config.yaml
input: "log_mel"
mask_prob: 0.05
optimizer: "soap"
beta1: 0.95
batch_size: 64
Rows from block 7, named by matrix and row number. Each number is 50 + 15 x the weight over its row's rms, rounded and kept within 0 to 99. All counts start at 0. After the name is the row's rms in percent of the matrix's.
# conv: pointwise conv (model.blocks.7.conv.weight, 320x320x1), inputs 108-161
conv.182 099:32 45 56 61 67 59 30 42 41 54 55 71 33 50 75 45 40 35 52 21 39 40 26 63 50 61 39 89 62 60 70 66 52 38 47 46 64 49 51 40 50 68 48 53 40 33 64 60 37 65 25 74 38 34
conv.183 097:62 46 64 41 51 58 66 62 38 50 23 73 36 39 24 40 68 51 28 27 43 47 40 42 75 45 41 27 30 63 57 65 66 60 58 51 29 42 51 57 54 30 79 32 40 57 46 66 52 55 60 24 60 72
conv.184 097:50 48 20 40 63 27 58 42 18 66 36 53 53 80 36 62 47 21 59 40 35 58 57 22 40 39 55 47 59 37 40 47 33 45 41 52 50 47 19 49 54 44 33 51 77 41 42 29 49 61 43 51 53 66
conv.185 119:75 61 47 35 80 62 48 51 32 40 50 36 39 63 72 48 51 33 58 48 53 31 50 57 72 45 51 42 70 80 61 76 32 10 46 55 46 56 53 48 56 63 34 48 41 71 43 49 46 34 56 50 65 52
conv.186 096:42 80 44 41 27 84 50 46 57 63 59 80 52 37 55 36 67 14 63 32 47 47 39 62 62 64 47 54 65 63 57 43 33 65 23 64 53 39 76 34 41 42 29 44 32 76 25 61 62 61 56 56 48 41
conv.187 104:37 53 46 56 41 58 00 47 19 45 43 41 33 35 63 31 47 25 43 64 53 45 42 42 49 34 41 40 53 43 56 77 47 37 12 63 56 29 82 51 14 53 67 46 58 55 64 38 63 67 48 40 62 33
conv.188 109:66 78 63 29 46 53 40 40 61 79 62 71 65 59 53 33 70 23 50 54 37 41 42 43 19 65 30 17 41 41 30 25 26 58 40 54 32 54 43 65 44 42 61 53 21 46 50 38 71 50 80 25 67 52
conv.189 105:53 40 27 51 66 34 37 00 42 27 48 59 35 33 70 61 48 39 59 46 49 70 48 81 68 56 54 51 31 55 38 40 45 33 65 70 49 22 28 37 48 63 61 54 73 52 22 44 55 39 68 51 50 39
conv.190 094:22 69 43 56 42 20 77 68 36 47 44 28 34 47 31 53 71 62 23 36 40 55 58 61 24 44 37 39 26 49 44 57 60 79 43 49 40 20 47 37 64 49 54 65 33 27 12 38 47 67 62 25 39 32
conv.191 106:23 43 54 54 67 57 31 56 48 48 67 49 80 65 35 46 59 41 70 90 80 40 65 58 49 35 80 55 34 30 50 58 52 34 78 91 67 61 58 51 60 56 36 56 38 54 54 65 36 60 39 62 62 25
conv.192 094:65 36 10 45 35 32 30 47 35 52 52 29 22 78 81 67 51 76 67 52 36 57 46 28 44 47 68 48 44 46 34 35 69 56 71 47 06 27 61 31 58 45 51 40 25 33 81 38 48 57 93 59 60 43
conv.193 099:53 47 53 59 39 21 42 47 54 43 84 39 55 64 49 41 72 53 70 36 82 41 42 29 44 37 58 66 57 36 60 85 33 68 79 31 53 56 64 49 45 56 53 44 36 62 66 64 43 38 47 57 41 32
conv.194 099:38 54 44 64 44 36 49 50 42 41 49 47 31 27 53 41 46 45 70 30 50 50 36 78 56 67 37 70 52 48 44 69 40 41 54 64 54 65 61 40 59 24 55 31 46 47 65 27 28 27 41 40 26 59
conv.195 108:39 62 28 36 57 52 48 71 40 28 62 60 48 58 39 23 56 42 79 26 52 22 54 29 81 51 49 61 41 39 49 51 53 64 51 44 52 55 62 37 40 16 42 39 58 59 45 61 44 50 29 37 35 42
conv.196 092:76 50 49 59 63 30 66 54 34 43 34 33 60 27 31 51 37 72 39 38 65 27 72 71 35 41 46 72 48 66 64 46 12 43 32 65 58 69 06 41 41 57 73 26 46 53 26 53 31 21 59 46 92 44
conv.197 108:48 51 44 70 47 39 32 34 36 60 36 73 35 38 38 52 43 41 68 42 51 52 45 48 51 70 76 32 32 47 49 51 76 35 51 52 44 41 24 52 56 44 50 46 61 37 61 33 38 62 53 77 55 76
conv.198 086:23 69 69 62 60 37 51 38 56 42 46 58 35 81 13 61 44 90 29 67 53 47 33 71 52 29 63 56 25 54 49 51 83 53 21 55 69 67 49 36 53 83 56 37 65 84 59 66 58 21 16 42 37 42
conv.199 086:41 53 32 19 83 33 37 32 35 29 38 31 56 41 68 55 60 21 57 44 70 60 57 30 49 46 40 53 40 56 48 58 32 72 41 65 55 63 16 30 42 54 65 59 36 30 91 45 73 72 66 29 45 45
conv.200 095:47 24 50 43 56 50 60 73 64 35 39 44 44 42 41 50 56 39 66 39 30 24 46 66 64 41 42 87 37 47 73 49 60 50 32 41 55 54 21 75 57 56 58 36 58 44 27 61 90 54 78 62 42 53
conv.201 088:36 71 63 15 29 32 67 66 70 54 54 38 32 46 37 57 42 41 48 79 32 59 54 42 65 66 38 51 73 73 30 59 73 43 28 23 47 48 51 43 32 51 30 59 13 42 65 63 61 69 49 24 41 50
conv.202 101:43 57 63 18 16 52 47 32 35 51 48 45 44 53 59 36 70 73 47 35 17 77 61 48 35 44 40 43 63 65 44 26 44 59 55 47 60 68 25 16 63 49 73 80 33 28 38 77 56 26 63 58 34 44
conv.203 090:40 73 76 40 36 51 30 46 81 55 45 37 61 50 21 41 48 60 19 39 55 55 24 40 39 30 43 58 47 83 46 52 56 54 41 49 68 56 53 54 43 69 46 39 50 14 48 28 74 46 57 44 44 72
conv.204 093:49 35 58 34 48 31 38 60 43 63 47 45 41 50 51 62 64 25 27 55 37 54 57 34 50 49 54 61 51 53 72 82 39 48 51 64 71 70 71 29 33 22 38 44 64 64 39 47 44 43 86 41 56 25
conv.205 093:54 40 54 47 61 81 54 28 38 55 40 55 59 42 48 51 48 57 53 41 32 78 32 76 66 48 43 44 42 50 72 23 37 52 64 60 41 79 81 37 41 47 73 60 45 45 66 56 70 83 35 56 31 57
conv.206 100:55 56 57 40 11 41 38 42 51 48 48 50 26 28 60 44 51 42 45 44 37 33 53 49 42 62 40 42 53 52 51 49 49 53 42 64 51 27 53 20 31 35 49 42 26 41 63 57 50 48 36 62 54 34
conv.207 108:46 49 54 57 22 45 74 45 80 58 47 51 60 32 47 58 85 58 50 67 58 58 73 21 41 22 59 71 37 50 71 56 43 53 65 36 73 43 65 45 38 61 66 75 57 63 53 57 71 46 52 60 21 32
conv.208 091:53 57 60 57 27 43 62 38 70 48 29 26 44 32 58 52 61 36 44 40 49 47 57 74 36 67 60 84 50 50 37 57 31 51 37 16 48 47 35 53 33 71 49 83 30 63 44 38 57 31 67 63 34 30