config.yaml
dataset: "single notes of musical instruments (NSynth)"
n_mels: 64
hop_length: 160
win_length: 512
norm: "groupnorm"
depths: [16]
widths: [320]
init: "kaiming_normal"
beta1: 0.95
precondition_frequency: 32
merge_dims: false
one_sided: true
batch_size: 64
epochs: 1.0
warmup_steps: 60
Rows from block 12 of a small self-supervised audio encoder (BEST-RQ), named by matrix and row number. Each number is 128 + 32 x the weight over its row's rms, rounded and kept within 0 to 255. All counts start at 0. Numbers have three digits each.
After each channel's rows are labels from the 100 clips, of 14976, where the channel reaches its highest value: "loudest" is the band of the loudest frequency at the time of the peak. Only what is clearly more common there than usual is listed. The data: single notes of musical instruments (NSynth).
# conv: width-5 conv (model.blocks.12.conv.weight, 320x320x5, each kernel summed), inputs 160-319

conv.127:171102141173121118126170106096165142129134158138087027088103110080137101090098165116103099134102086104083129192122114111155125151124102139128123082082165077148136084164051107130073109108165181105122139143099154062135119098147154151130115073138062134078073153133173101091137090150145095139110112121199088148067117164160068099108127141119087141078112121137131179134121156106035122122102159165116109128116108062078115128158115079176117067112174120146106112127137099108137126126184143
loudest: 250 to 500 Hz

conv.96:123188074130161107103152149150155147175208088088152131107148109168125088126088146148183111124151163099193074151117138123148092130148095159094114144127131210088148144126088135122096188147150114169171145136129125131154046107061187075137155142145048144150127121162163127160150105123108129053152155116154134128136151068151197138068164094185117142118141142154127124128189115177131129143081103170158082138087154112119099105059086101127136130189121111103097088092105145112167166170095122
loudest: 4000 to 8000 Hz; 2000 to 4000 Hz

conv.172:127097137149124119131040120106146148089102129085103101139144125098102158148161119136115064156134147154111122119158110121107100114098142156124143149100136134143094059180113096115103141086138073097137132130133174119116175140138116089149117154095147092095108132109115165069112093128168109195107084055120129133093160116135100090129066140055104143150077084137136163125066113141156155150160195154072109156099105109092102186197169168145100086138151082123096107092198137148149064164157149
loudest: 250 to 500 Hz; 500 to 1000 Hz

conv.120:082138134104168143153117162117140120130147136220140190144111085154099132119099088102134156102154125135112158098178087144122127109085134123134088073182123149109129132126169136070104162043050114121132124097092129136143157141117143123184091107143162185161158153106160087086123156099097154080100117169093146134128123117135099076146149088145128133075062124152176057112128120126183113131089132128163171188139108171170151117151123170105138122154093137171154156152107187107103134089086121
loudest: 4000 to 8000 Hz; 2000 to 4000 Hz

conv.33:101121168167116167158122097161147180143077166122122158131146158125137118105102161128160098144148138098141092149147170130182117111135090131168119140128115125123117130114106160107118136158155135203080122127171209162136172085118143165114151089145159137131080194146152113117148155153165098164118203152125148193112098068135100072093135154153083187175180125154128079098114148148149107120126118138049121114104157149161108118149135156134140066112114138127121157140186171131132123125157123
loudest: 250 to 500 Hz

conv.44:149081143133136093149110147055169151137149182075086213072138121091125123081073076154152125074124110151120138186113133128090081109128174109103124068136137064162091070063109128086089147079060130101085144134104094090106149109179123163080154098187107126094123151128173086134076110097100163165172176096061082141134196157109155096142114132084105103115108095168087113181131105185087110151133135164147113177144113149127085120174097090164162111097132173156129083158098119107116067049162134
loudest: 250 to 500 Hz

conv.115:128094145077159166124090137138118107089084149135110174106117108129183136131107136150163140127123112167090131108149079156188112108135143177153126092090105135101118082129100174080128120115130138104128088133107121141082165085169141108125140163153181179117148212106167100100076092099079176255087156145115087105102133084112150092122136119149138087170130108159135065155075147106101149168112175127150111126142111143106135119150097098133164109071162176115111174155168098168068113121176137
loudest: 500 to 1000 Hz

conv.132:109128168160107168068186110114136119059182131131152133106155178146125102149141158139122069130127122088179046087162140121107162134171105097109088113016159186107139121124065117122074128129104125139105116122163188145098084126142102150108135100177161121187115129089031106106130121103177093118131089099199084133080128122173134057120162118106067110152177116154146148196157157127156105120164124112177115163103126135111149117136105109129054137127160095108137124133101120158127156163096095
loudest: 1000 to 2000 Hz; 2000 to 4000 Hz

conv.57:130119127142141149113134126140121157114118127135147206111187154150117090106088126141104133152144148199145049076109185087149170165170108176145136065099118117105141126100088096181092135124036104131127149115150111095129121082111123139113114115185162128125169175127105126079136097175096108110105075106167117104093101129114149108115213142142112120120132171100149069170177121122124190123144125132120097143142119120134115162203084097109102163129122200117132085169156173131178151159210132
loudest: 1000 to 2000 Hz

conv.141:168181107106115109113074129138117131094109115110129153158182098121178178127087149124135111085130180153122106118133128101154160108145130176155161137175146141062154098184131073176131110157145109086198145122103135108107131136134098110158073172094191082096100078136147124120166155115141144118123103110110094106130106138174134160222118106098161099156054136151169152092125125127156100116221127090136108172168121047180110202134101153100158120144176107152163108115122140134179091150183121
loudest: 250 to 500 Hz

conv.204:121121150123125182124107133144138145170119120097194166143141124114120122128116194127174160127191031137127075083175099140212170182142149158114116139130101156116141093159124163180088189158086160221153141160083165182133092094100172122094117125163146158122152089128146131105095141170124143103115092159131143162128161108129184103127113195225159142153130134187146128229147136150168156099088128122176125115084179087172157171138111116164122177135167141139103129130145180096130159115123061
loudest: 500 to 1000 Hz; 1000 to 2000 Hz

conv.88:144148104099113132076131131144100109090165086117127158075226169119126095101135108155159109116179138098144100068193111121115151108113103205095124151098071166103126092144062150189072172160167092125172132119155138149147108121117117083109122125176090144139150169092160106103130105140145065141064101071180092104094135095169175128149172139169092091166126178116093064124139101094116106123180105088137097172131181086141134111113153097063095118153124062120072082042114126153152122153138082
loudest: 4000 to 8000 Hz

conv.78:188170139059127136143090155144121099077136130120144159129132098139168179128081085093150145132119150194112118136150088103186156121142153147148149108161129134092117101131155095086168127160118101052118145103071089090165107143161148123174102201118112073089137139150101117068133076140092142175192124140080119114138161057080133113162112124137158112090164170151131064122106085111089130135144108149120138164192095072110096107120101147116139090140140148118132095152123122168110086128204125
loudest: 500 to 1000 Hz

conv.232:117158122108072157137166099187072104114152122133145143076180151147121119092157090171184096049169164125141113142185101144091134129081108179084092136088098181086073103117131152111136156173111106103140167161127164121073133123086171076131172092144113135142141135085147055128149148135152072066125069113141126114116133087126185136128165116166094078120136130046137111108170135071116104099120080089095129105110167083162158084124141132115112091156086083130111123132126152133184131139125103
loudest: 2000 to 4000 Hz

conv.174:111149130101136100103098164072144112134106082146111126124112160149161152123109102086139121134167148124094128131162112118186148119151152133107110111172148087135114074073167152180097137108138118136230088106150172152126151113104201148097130174192168061156105128134145131081065084154147152133124079138139118084154079117152167122141084073077112126145172103176158084114130099105108156146166127156144127136080174116158096146069141135156132118034193167130117146140105122134061095104165095
loudest: 2000 to 4000 Hz

conv.203:145132075091086130096106126087115106101194091109131171148096106156141094133182086128134119096133127128137085078155100118164163105063135113102147153171108129109190080125074122084147176137115082162146212095103119102129068092094155085136110095080075197132164102128096132088119134096143145139123103116151119107098134027122143133102131137122134094168137176149141151208165130132104100121060137178100126115127163123117111090118113113126132124153088104131082110116134219139180168165091108
loudest: 4000 to 8000 Hz

conv.13:102156156119139136055106099127068091081182091110160174076197116139170123138099084082178111110143045115116082090145158118140164090115176141125079127102103132114060100119099107105106151156144109116136134105120119135101068098118088123122111110166083204164162140097144057104099096111138125100099106131143082127066082064162164092108149130188103079119088157150107058128194090114142095139089082118117084135116137096166123145111091083107166112140137131115181119121109217137142101157078122
loudest: 4000 to 8000 Hz

conv.32:113130144159145103078137155131143084110148088192152121065118193146108164112107126093142146174147153067094106112114106135076132152180131110177091100082111078152095083152093105067123133132160148087131116124191117104082082084142151153144145076144148187110155119133175129104131048061117097108158115161114098094045104115159141141099101143102093086127145113082076130133122105106132149139106122104130104114095169203131110103110151118083131091121122152139134105142070129100157183142145098
loudest: 2000 to 4000 Hz; 500 to 1000 Hz

conv.35:145106057130123092116107082163083114082137116130167132147091155146172172124070122114108140107107102142128134149098125056150142129086180155161153123164114112139122088123139130076173151145143116137102115118143178073139140107115115111153065122081166191083128183084154150154145060055154148162073074151138064106164089077116136123126111148175087060159077158158111137113140084101181164131081089149152145149165151098093091137156115144098084121141179142067132069113163161126131156113144167
loudest: 250 to 500 Hz

conv.155:163108166128104126118085109143128120088126119132117115141126093101200109109104116113135171130088077104112107109139108132175143092184144166170115125098125118074123107131154166113065102171153114090107137116096102114103108128159150149063134150094114114082113180132139139067120092157120152170130113136116130133105136115162116074128120127103120089123121130171101074118091133109098119186190162072115099117137116027102132122169127091113131112119174156142136098106134156160118105110230066
loudest: 500 to 1000 Hz

conv.284:129160094172133165112094107166147104074109105094076143125080083116106164117213127112110096094162093154197097144125130111113126132142120197121146062110142182119128142085119155146089090164118129151131194118107130142129175157204142110164146093071122156111127099194080144133128160173178104079072063163159148116103165126124132131129116068093110129136105152114132207115153118117090077122146146162215055094097141101127097120139166115172125125116109098123024159092126136155100145144130082
loudest: 4000 to 8000 Hz; 2000 to 4000 Hz

conv.4:100068147176110100108120163140109160119116109181114137160094137054142134140124201090086116175052133083136162139144187088181136152128111135183142132121123121173123154145159060161102132150131104125148075063129139161138085094105078177113070169119119095128113116149099155081093099088133144121104105130131125146122186103148089094129091170107128146115137071160149108124112113162120110136133140151134110129152102088160085135110118121110058105104132112089109099106149128070103132099134119
loudest: 250 to 500 Hz

conv.148:220073152163089136120111095050157135120148130150141092137099099117109179093085134095070126174067139117107118129095154102137124154123120105116133164107119038121166081141101103151154032113126123119098106124181079100132105141152099170138114182125151060100149120150100157127143114150078160181156092147111139179148140156073078145152095132089111159140071123139102096136053161149057161121159103151120127160180069121126109181168106139129149223110183167074088154119147112052121126158111145
loudest: 500 to 1000 Hz

conv.311:165120058091183080127106147115140090158165129122122129157142139145165179132062144054112161176130130184118136160077123068107108145099164099108171134170086117118164117167127124157143137096177091153123104105137069085152161172134092116141080143083131124124110132137146153157147133095164167107136122107116081084144115158112095153156076145130174140143105111166183130110131089157132156101125102175211187114164120134123096194125126116115158188106163156153142101074127105134168090136149141
loudest: 250 to 500 Hz

conv.9:063144154109123177166137098152116155167162155152134146069154128195095095154088109130195099144177136122146141138150113149136166115116124139112079097108168199135121125123149166103164191176108147177145163189114187148115107124131161110158156087138136152109169128096181128137143174135142089098124091149148128094104093099143229149115206161213157121143163167127139161192169102096136101104107105143158110162076191113122126104115159139130152104143104148151092183136119146143100182120093120
loudest: 2000 to 4000 Hz; 4000 to 8000 Hz

conv.186:107113103084156067129131154095114158116128125105157100095152118108112083135165176138111112180123102097090125146129139134163063146104129167119099155179138126144098077142107074153178199107072076180142121178138130103089148142146136151147096122103064112142162114132129096124109070119099114133171179062164112134190190173071084152165182179153121138138118126154143140175114121105088144090099154089056128103073140109118132153129112129118110131133213145106154142133158124136055105112136138
loudest: 500 to 1000 Hz

conv.107:078103189151144185090146134132149130175118154127130133068165135108115082091174102159136097088123113096159061085151145182133128122144095099133058122112165125155084134085092206113077119135117181120073089144099144159147086084123137167076171095199070132134147131121152072110112133174135089104119162197134175185126175120138151077079127124147074137075130142137090163178145180132139125142113168130105086161065134149135157110151080091207103132097105137139132148154059145093131177096133092
loudest: 250 to 500 Hz; 500 to 1000 Hz

conv.82:155195174078161123054111088141105096143173099116201223111116114123114098143092103118150150068157131152085155082164153154142200106096146176044131179136138178126117123173127151063130188153102124135141117093119130156148095167155170101136107160120083132186161123148115077122170093090137116086144151167180112118082099131128154163113125136115081072107158192126090089102113113088160080125064158086107112174119134119120138113134081146150141156123085131158146102119106137181145099155089160
loudest: 4000 to 8000 Hz; 2000 to 4000 Hz