Weights of a small self-supervised audio encoder (BEST-RQ).
Training: soap at rate 0.0036, 1200 steps.
Rows from block 9 of a small self-supervised audio encoder (BEST-RQ), named by matrix and row number. Each number is 500 + 50 x the weight over its row's rms, rounded and kept within 0 to 999. All counts start at 0. Numbers have three digits each. After the name is the row's rms in percent of the matrix's.
After each channel's rows are labels from the 100 clips, of 14976, where the channel reaches its highest value: "loudest band" is the band of the loudest frequency at the time of the peak. Only what is clearly more common there than usual is listed. The data: single notes of musical instruments (NSynth).
# conv: pointwise conv (model.blocks.9.conv.weight, 320x320x1), inputs 128-191

conv.64 094:528562506428502414487618392546455520525497496498505534519444511495598499526499513536469522450525474511506444521414572558514498485441460525524427617460480511461482564501445658578503536505524511
loudest band: 250 to 500 Hz

conv.2 093:617501578512500425461469450505512582448534496580453508532438385545466516604542551534502492465406415556519547523512532560527484550501534453460467531541437479516550569413486554493557450484472597
loudest band: 2000 to 4000 Hz

conv.176 115:473421444490515420477504481435415435555438416420534459405586470458478566437409524445456535472501496451390455485409499472499422560513514532566563497408552483412475450462441475559547468455404473
loudest band: 1000 to 2000 Hz; 500 to 1000 Hz

conv.232 095:459563565476503407498552462471563511468487518552483522484545499538448560418559423548490545451512510510544421551492454505515500515508507552512452486465517539541544397467559556535495487523461474
loudest band: 2000 to 4000 Hz

conv.44 116:526507495492450529459481531585502521463608536472585589578434521518492418425546538516540487483561523356463448454546541470433517384505553547434477553403476448531433546517434453459494482528491556
loudest band: 250 to 500 Hz

conv.115 141:461428541541447385548543427396517431500403523507493587474479453499451461456456497473463487542460503525433431473467505528586436520574489506472386499512437533435535382493480533494480445488476479
loudest band: 4000 to 8000 Hz; 2000 to 4000 Hz

conv.23 122:552442479567452449412607492430491484517407512516509473494424426505501477548483502494505490542489451492484421428449564466469502413511541359610447430393433490419412436342509528499498457481430486
loudest band: 2000 to 4000 Hz

conv.119 094:490448539511517444447552403453553489553485568478391576436516423533465483440521556529491524433521483510427435579503550536483435472536449530579454537581492527484468501411535505464511461556512386
loudest band: 4000 to 8000 Hz; 2000 to 4000 Hz

conv.33 098:539517521502471657475479429496475495515442398455414533539553480510492514474517513590533515499576473466568399522578525509525529528500528514552428506569492465390553458412471490464514391530543453
loudest band: 250 to 500 Hz

conv.295 090:451525532531475537466466543468437463484576408459463470506630412450512510473470493454499444509530381561553495415549552501531469569459519594551465537584534559536537521461422544516479481557525477
loudest band: 250 to 500 Hz

conv.154 087:631569415425479509490532432567416565559470496442575507512527473487579569652471545498528452444524449466500466607423503523519494483473426450428516505519476565450456598538460526512560440460483417
loudest band: 250 to 500 Hz

conv.145 131:486488472510467489483521494542466570479378495460477530471377505472416448497502475447506430488545499502446552439543545570491457475494559501494414559442497481541507551540430531526483436523441491
loudest band: 250 to 500 Hz

conv.156 113:465413563444466510487511481407502577499520575541501508466579471494426551459543441539446461464521410550524420452509471519442479370519510528532560524430418523432549454511531436530379486567448347
loudest band: 4000 to 8000 Hz; 2000 to 4000 Hz

conv.302 088:469502478408620444548467544619518547486543541524424548502539508430373511526508438473475478516444508499495464442445486524448543499467515404497472509472491554468395536505469433521463539412471536
loudest band: 1000 to 2000 Hz

conv.99 101:560525539535517475504475505525485489631525493499451493497547600548530603447623475510500535499596512515420557540543477565450502512534460539465456436562460502474479417488517502456422602497513459
loudest band: 250 to 500 Hz

conv.201 090:586483434538514489499476443474552524580507525489535468545560379562516521449454486414515501474501492516507450550536585476530480493490532521473538565496469476511551472508519448513581460536510442
loudest band: 250 to 500 Hz; 500 to 1000 Hz

conv.270 095:483525474424540565602530365595549550425566476518456492487481410562459386508561457449527527463476421486453488478490525525455468489423475402504549486474464493417408451488550531442511423611509477
loudest band: 250 to 500 Hz

conv.39 096:499433404509541458457511476451476562512577515457587493472446391522462601439481501542383500479544540502536457549445403561458592417447475524558538512504389477482484484514456495411423578583499557
loudest band: 2000 to 4000 Hz

conv.6 108:528440423577436465477456551445532460414552451528490474463520470459565462482537539414512454553587445468515443472476426513499519483574563484541497543456517520521550545508554557598481479547519522
loudest band: 250 to 500 Hz; 500 to 1000 Hz

conv.0 085:560432539495627513481455466502569490491389499518519474421484500428537598444508425495462496511484505501492587590488527599478517530393535544483492566553476393425455480483481601498495516510482477
loudest band: 2000 to 4000 Hz

conv.49 100:473475531446554432531454504401483579476477602510465575563397492489545476462484448562478483512526397481501508525458512512576492467504501462459525415496440464438474504481478437573457510473492436
loudest band: 2000 to 4000 Hz; 4000 to 8000 Hz

conv.75 097:536439426576480537494470505468546509483474514410432538489503388490551526529557519474468514485379519539451653540480475567569511465493550507531412502514532627500543479516481477511452460507543477
loudest band: 500 to 1000 Hz

conv.106 096:570484601536498412534636503526519520521501472528541499551546445554487547474577577594453439535588517586486510526579525522491564429465539495476553454500513462523537489561485570493461447510476424
loudest band: 4000 to 8000 Hz; 2000 to 4000 Hz

conv.169 093:464484579575456582546390490516516555465458535421522428552455600437553542544461446444461452459493419485549478462511549609547497488528551466505602532520538594559500496539468512472478467530396556
loudest band: 250 to 500 Hz

conv.200 096:459565555550488493511528446477478483595568511608593507510554441542567588565501470584449482584558443520509464487431426471459500541460452533455391540528617456515373563436410412452470556562512467
loudest band: 250 to 500 Hz

conv.137 090:535546460455531432543518480501505478492551599534583503505510549527487527482459498564544426410507495549433454523537498467505462477434556464506482551441478516379500423514571558591433482535451467
loudest band: 500 to 1000 Hz; 2000 to 4000 Hz

conv.292 103:515492551539517549452548463465509458494566521521486451499593552522558610472431553498435586517432494428444547484454432390453478459520433460424485505576434451413539523486506452518523503468479481
loudest band: 250 to 500 Hz

conv.161 087:533490473507551542425452523421480465537525535536455559511541517517538463531429487464500580582450544438493558592589380515500487554442385473457424473477500451590480533482450454530570583546538518
loudest band: 250 to 500 Hz

conv.121 090:455488421498434515522526518427481584540490540524507447454568478452536446491539476570522498470432488477506456574424511445456386466555570497465518532504489472431477436531542424491506479584549448
loudest band: 500 to 1000 Hz

conv.205 089:499580565417476402543474438512458616456477496481557478546406519501505571526476509550528515516484504428447574529547559582491402450536526497563423491450546565530492383468451446489469512482505489
loudest band: 250 to 500 Hz

conv.7 122:508440472573424508439436511534466424480510440444449459515525470504526568446428506595448489509529478491527416581508514520470462513520554418555476558450491438545535437601557474394547422565563561
loudest band: 500 to 1000 Hz

conv.246 126:591531441574430455556465490479563484482409484553498560513498522557490404432435519535472450525439557431577502468431546491523451496435533485516501446492510536477598492573447520563445504455576444
loudest band: 250 to 500 Hz; 500 to 1000 Hz

conv.255 104:520478444539530542468505474453440489464483536549517471475578528453619513430400520526479498567469400454448539596525572514512507488459470422473449584430399504462461472477401480573554434570491505
loudest band: 250 to 500 Hz

conv.34 096:461524554535576470505467410489473538507424521559422537534498560505519485528513453531503565527558473572496496587429491380551537631507500539510432580414487494547484435462468384476515481509540430
loudest band: 1000 to 2000 Hz; 500 to 1000 Hz

conv.243 103:489473556517566452585488444475515521422474470492493497520596470425490490475496433473417502379621457441449447520537522515432411479463490504560556400527508556546550464448407465404521412439397528
loudest band: 1000 to 2000 Hz

conv.268 119:589540578438525505536553406500567568584478578561502499472509549446533570488501499456466479481483412529500486427537464559531576476505496472479552512550529611464526442468555526498460431587519501
loudest band: 2000 to 4000 Hz

conv.25 104:521532581465479556506491490476540405478580401533551443458547510449564569518491557561515514581475526414562565555514582565479480511418456551515439458428493477659425594610566515492529444459529524
loudest band: 250 to 500 Hz

conv.195 098:512435541448413438484523494511532525514557471416530520577540492524493510480423542614461508520473511564494497550556495561476490538491510511418527520504563469503549435473504495546494553526555571
loudest band: 500 to 1000 Hz; 1000 to 2000 Hz

conv.163 094:450454508409505547482498530412433566442473546450529468459468469466524438507514472553464548468499464606506501599545525453444579490548502517563544490473448611446534448460513446550439460487435470
loudest band: 4000 to 8000 Hz; 2000 to 4000 Hz

conv.296 097:481535506477587514497440555451396458454574527529465460521585497411546538508479410502486463551389492447524401599464447431511500550405454489604516455509475483571449512419555501432576498472540560
loudest band: 250 to 500 Hz

conv.299 106:511483522490368475494455450476503516560541471487483523592499496449554601504568451555482533421513445607446601463551488534546496461515579439541402492520461525476500463536604482455509519506414478
loudest band: 2000 to 4000 Hz; 4000 to 8000 Hz

conv.155 096:496477486491412506461488444515460446514482480458427471532531422521521524422487493473543467437528491448510550573501532501484488463457466469496492602500513573425416553480576568483504428449429509
loudest band: 500 to 1000 Hz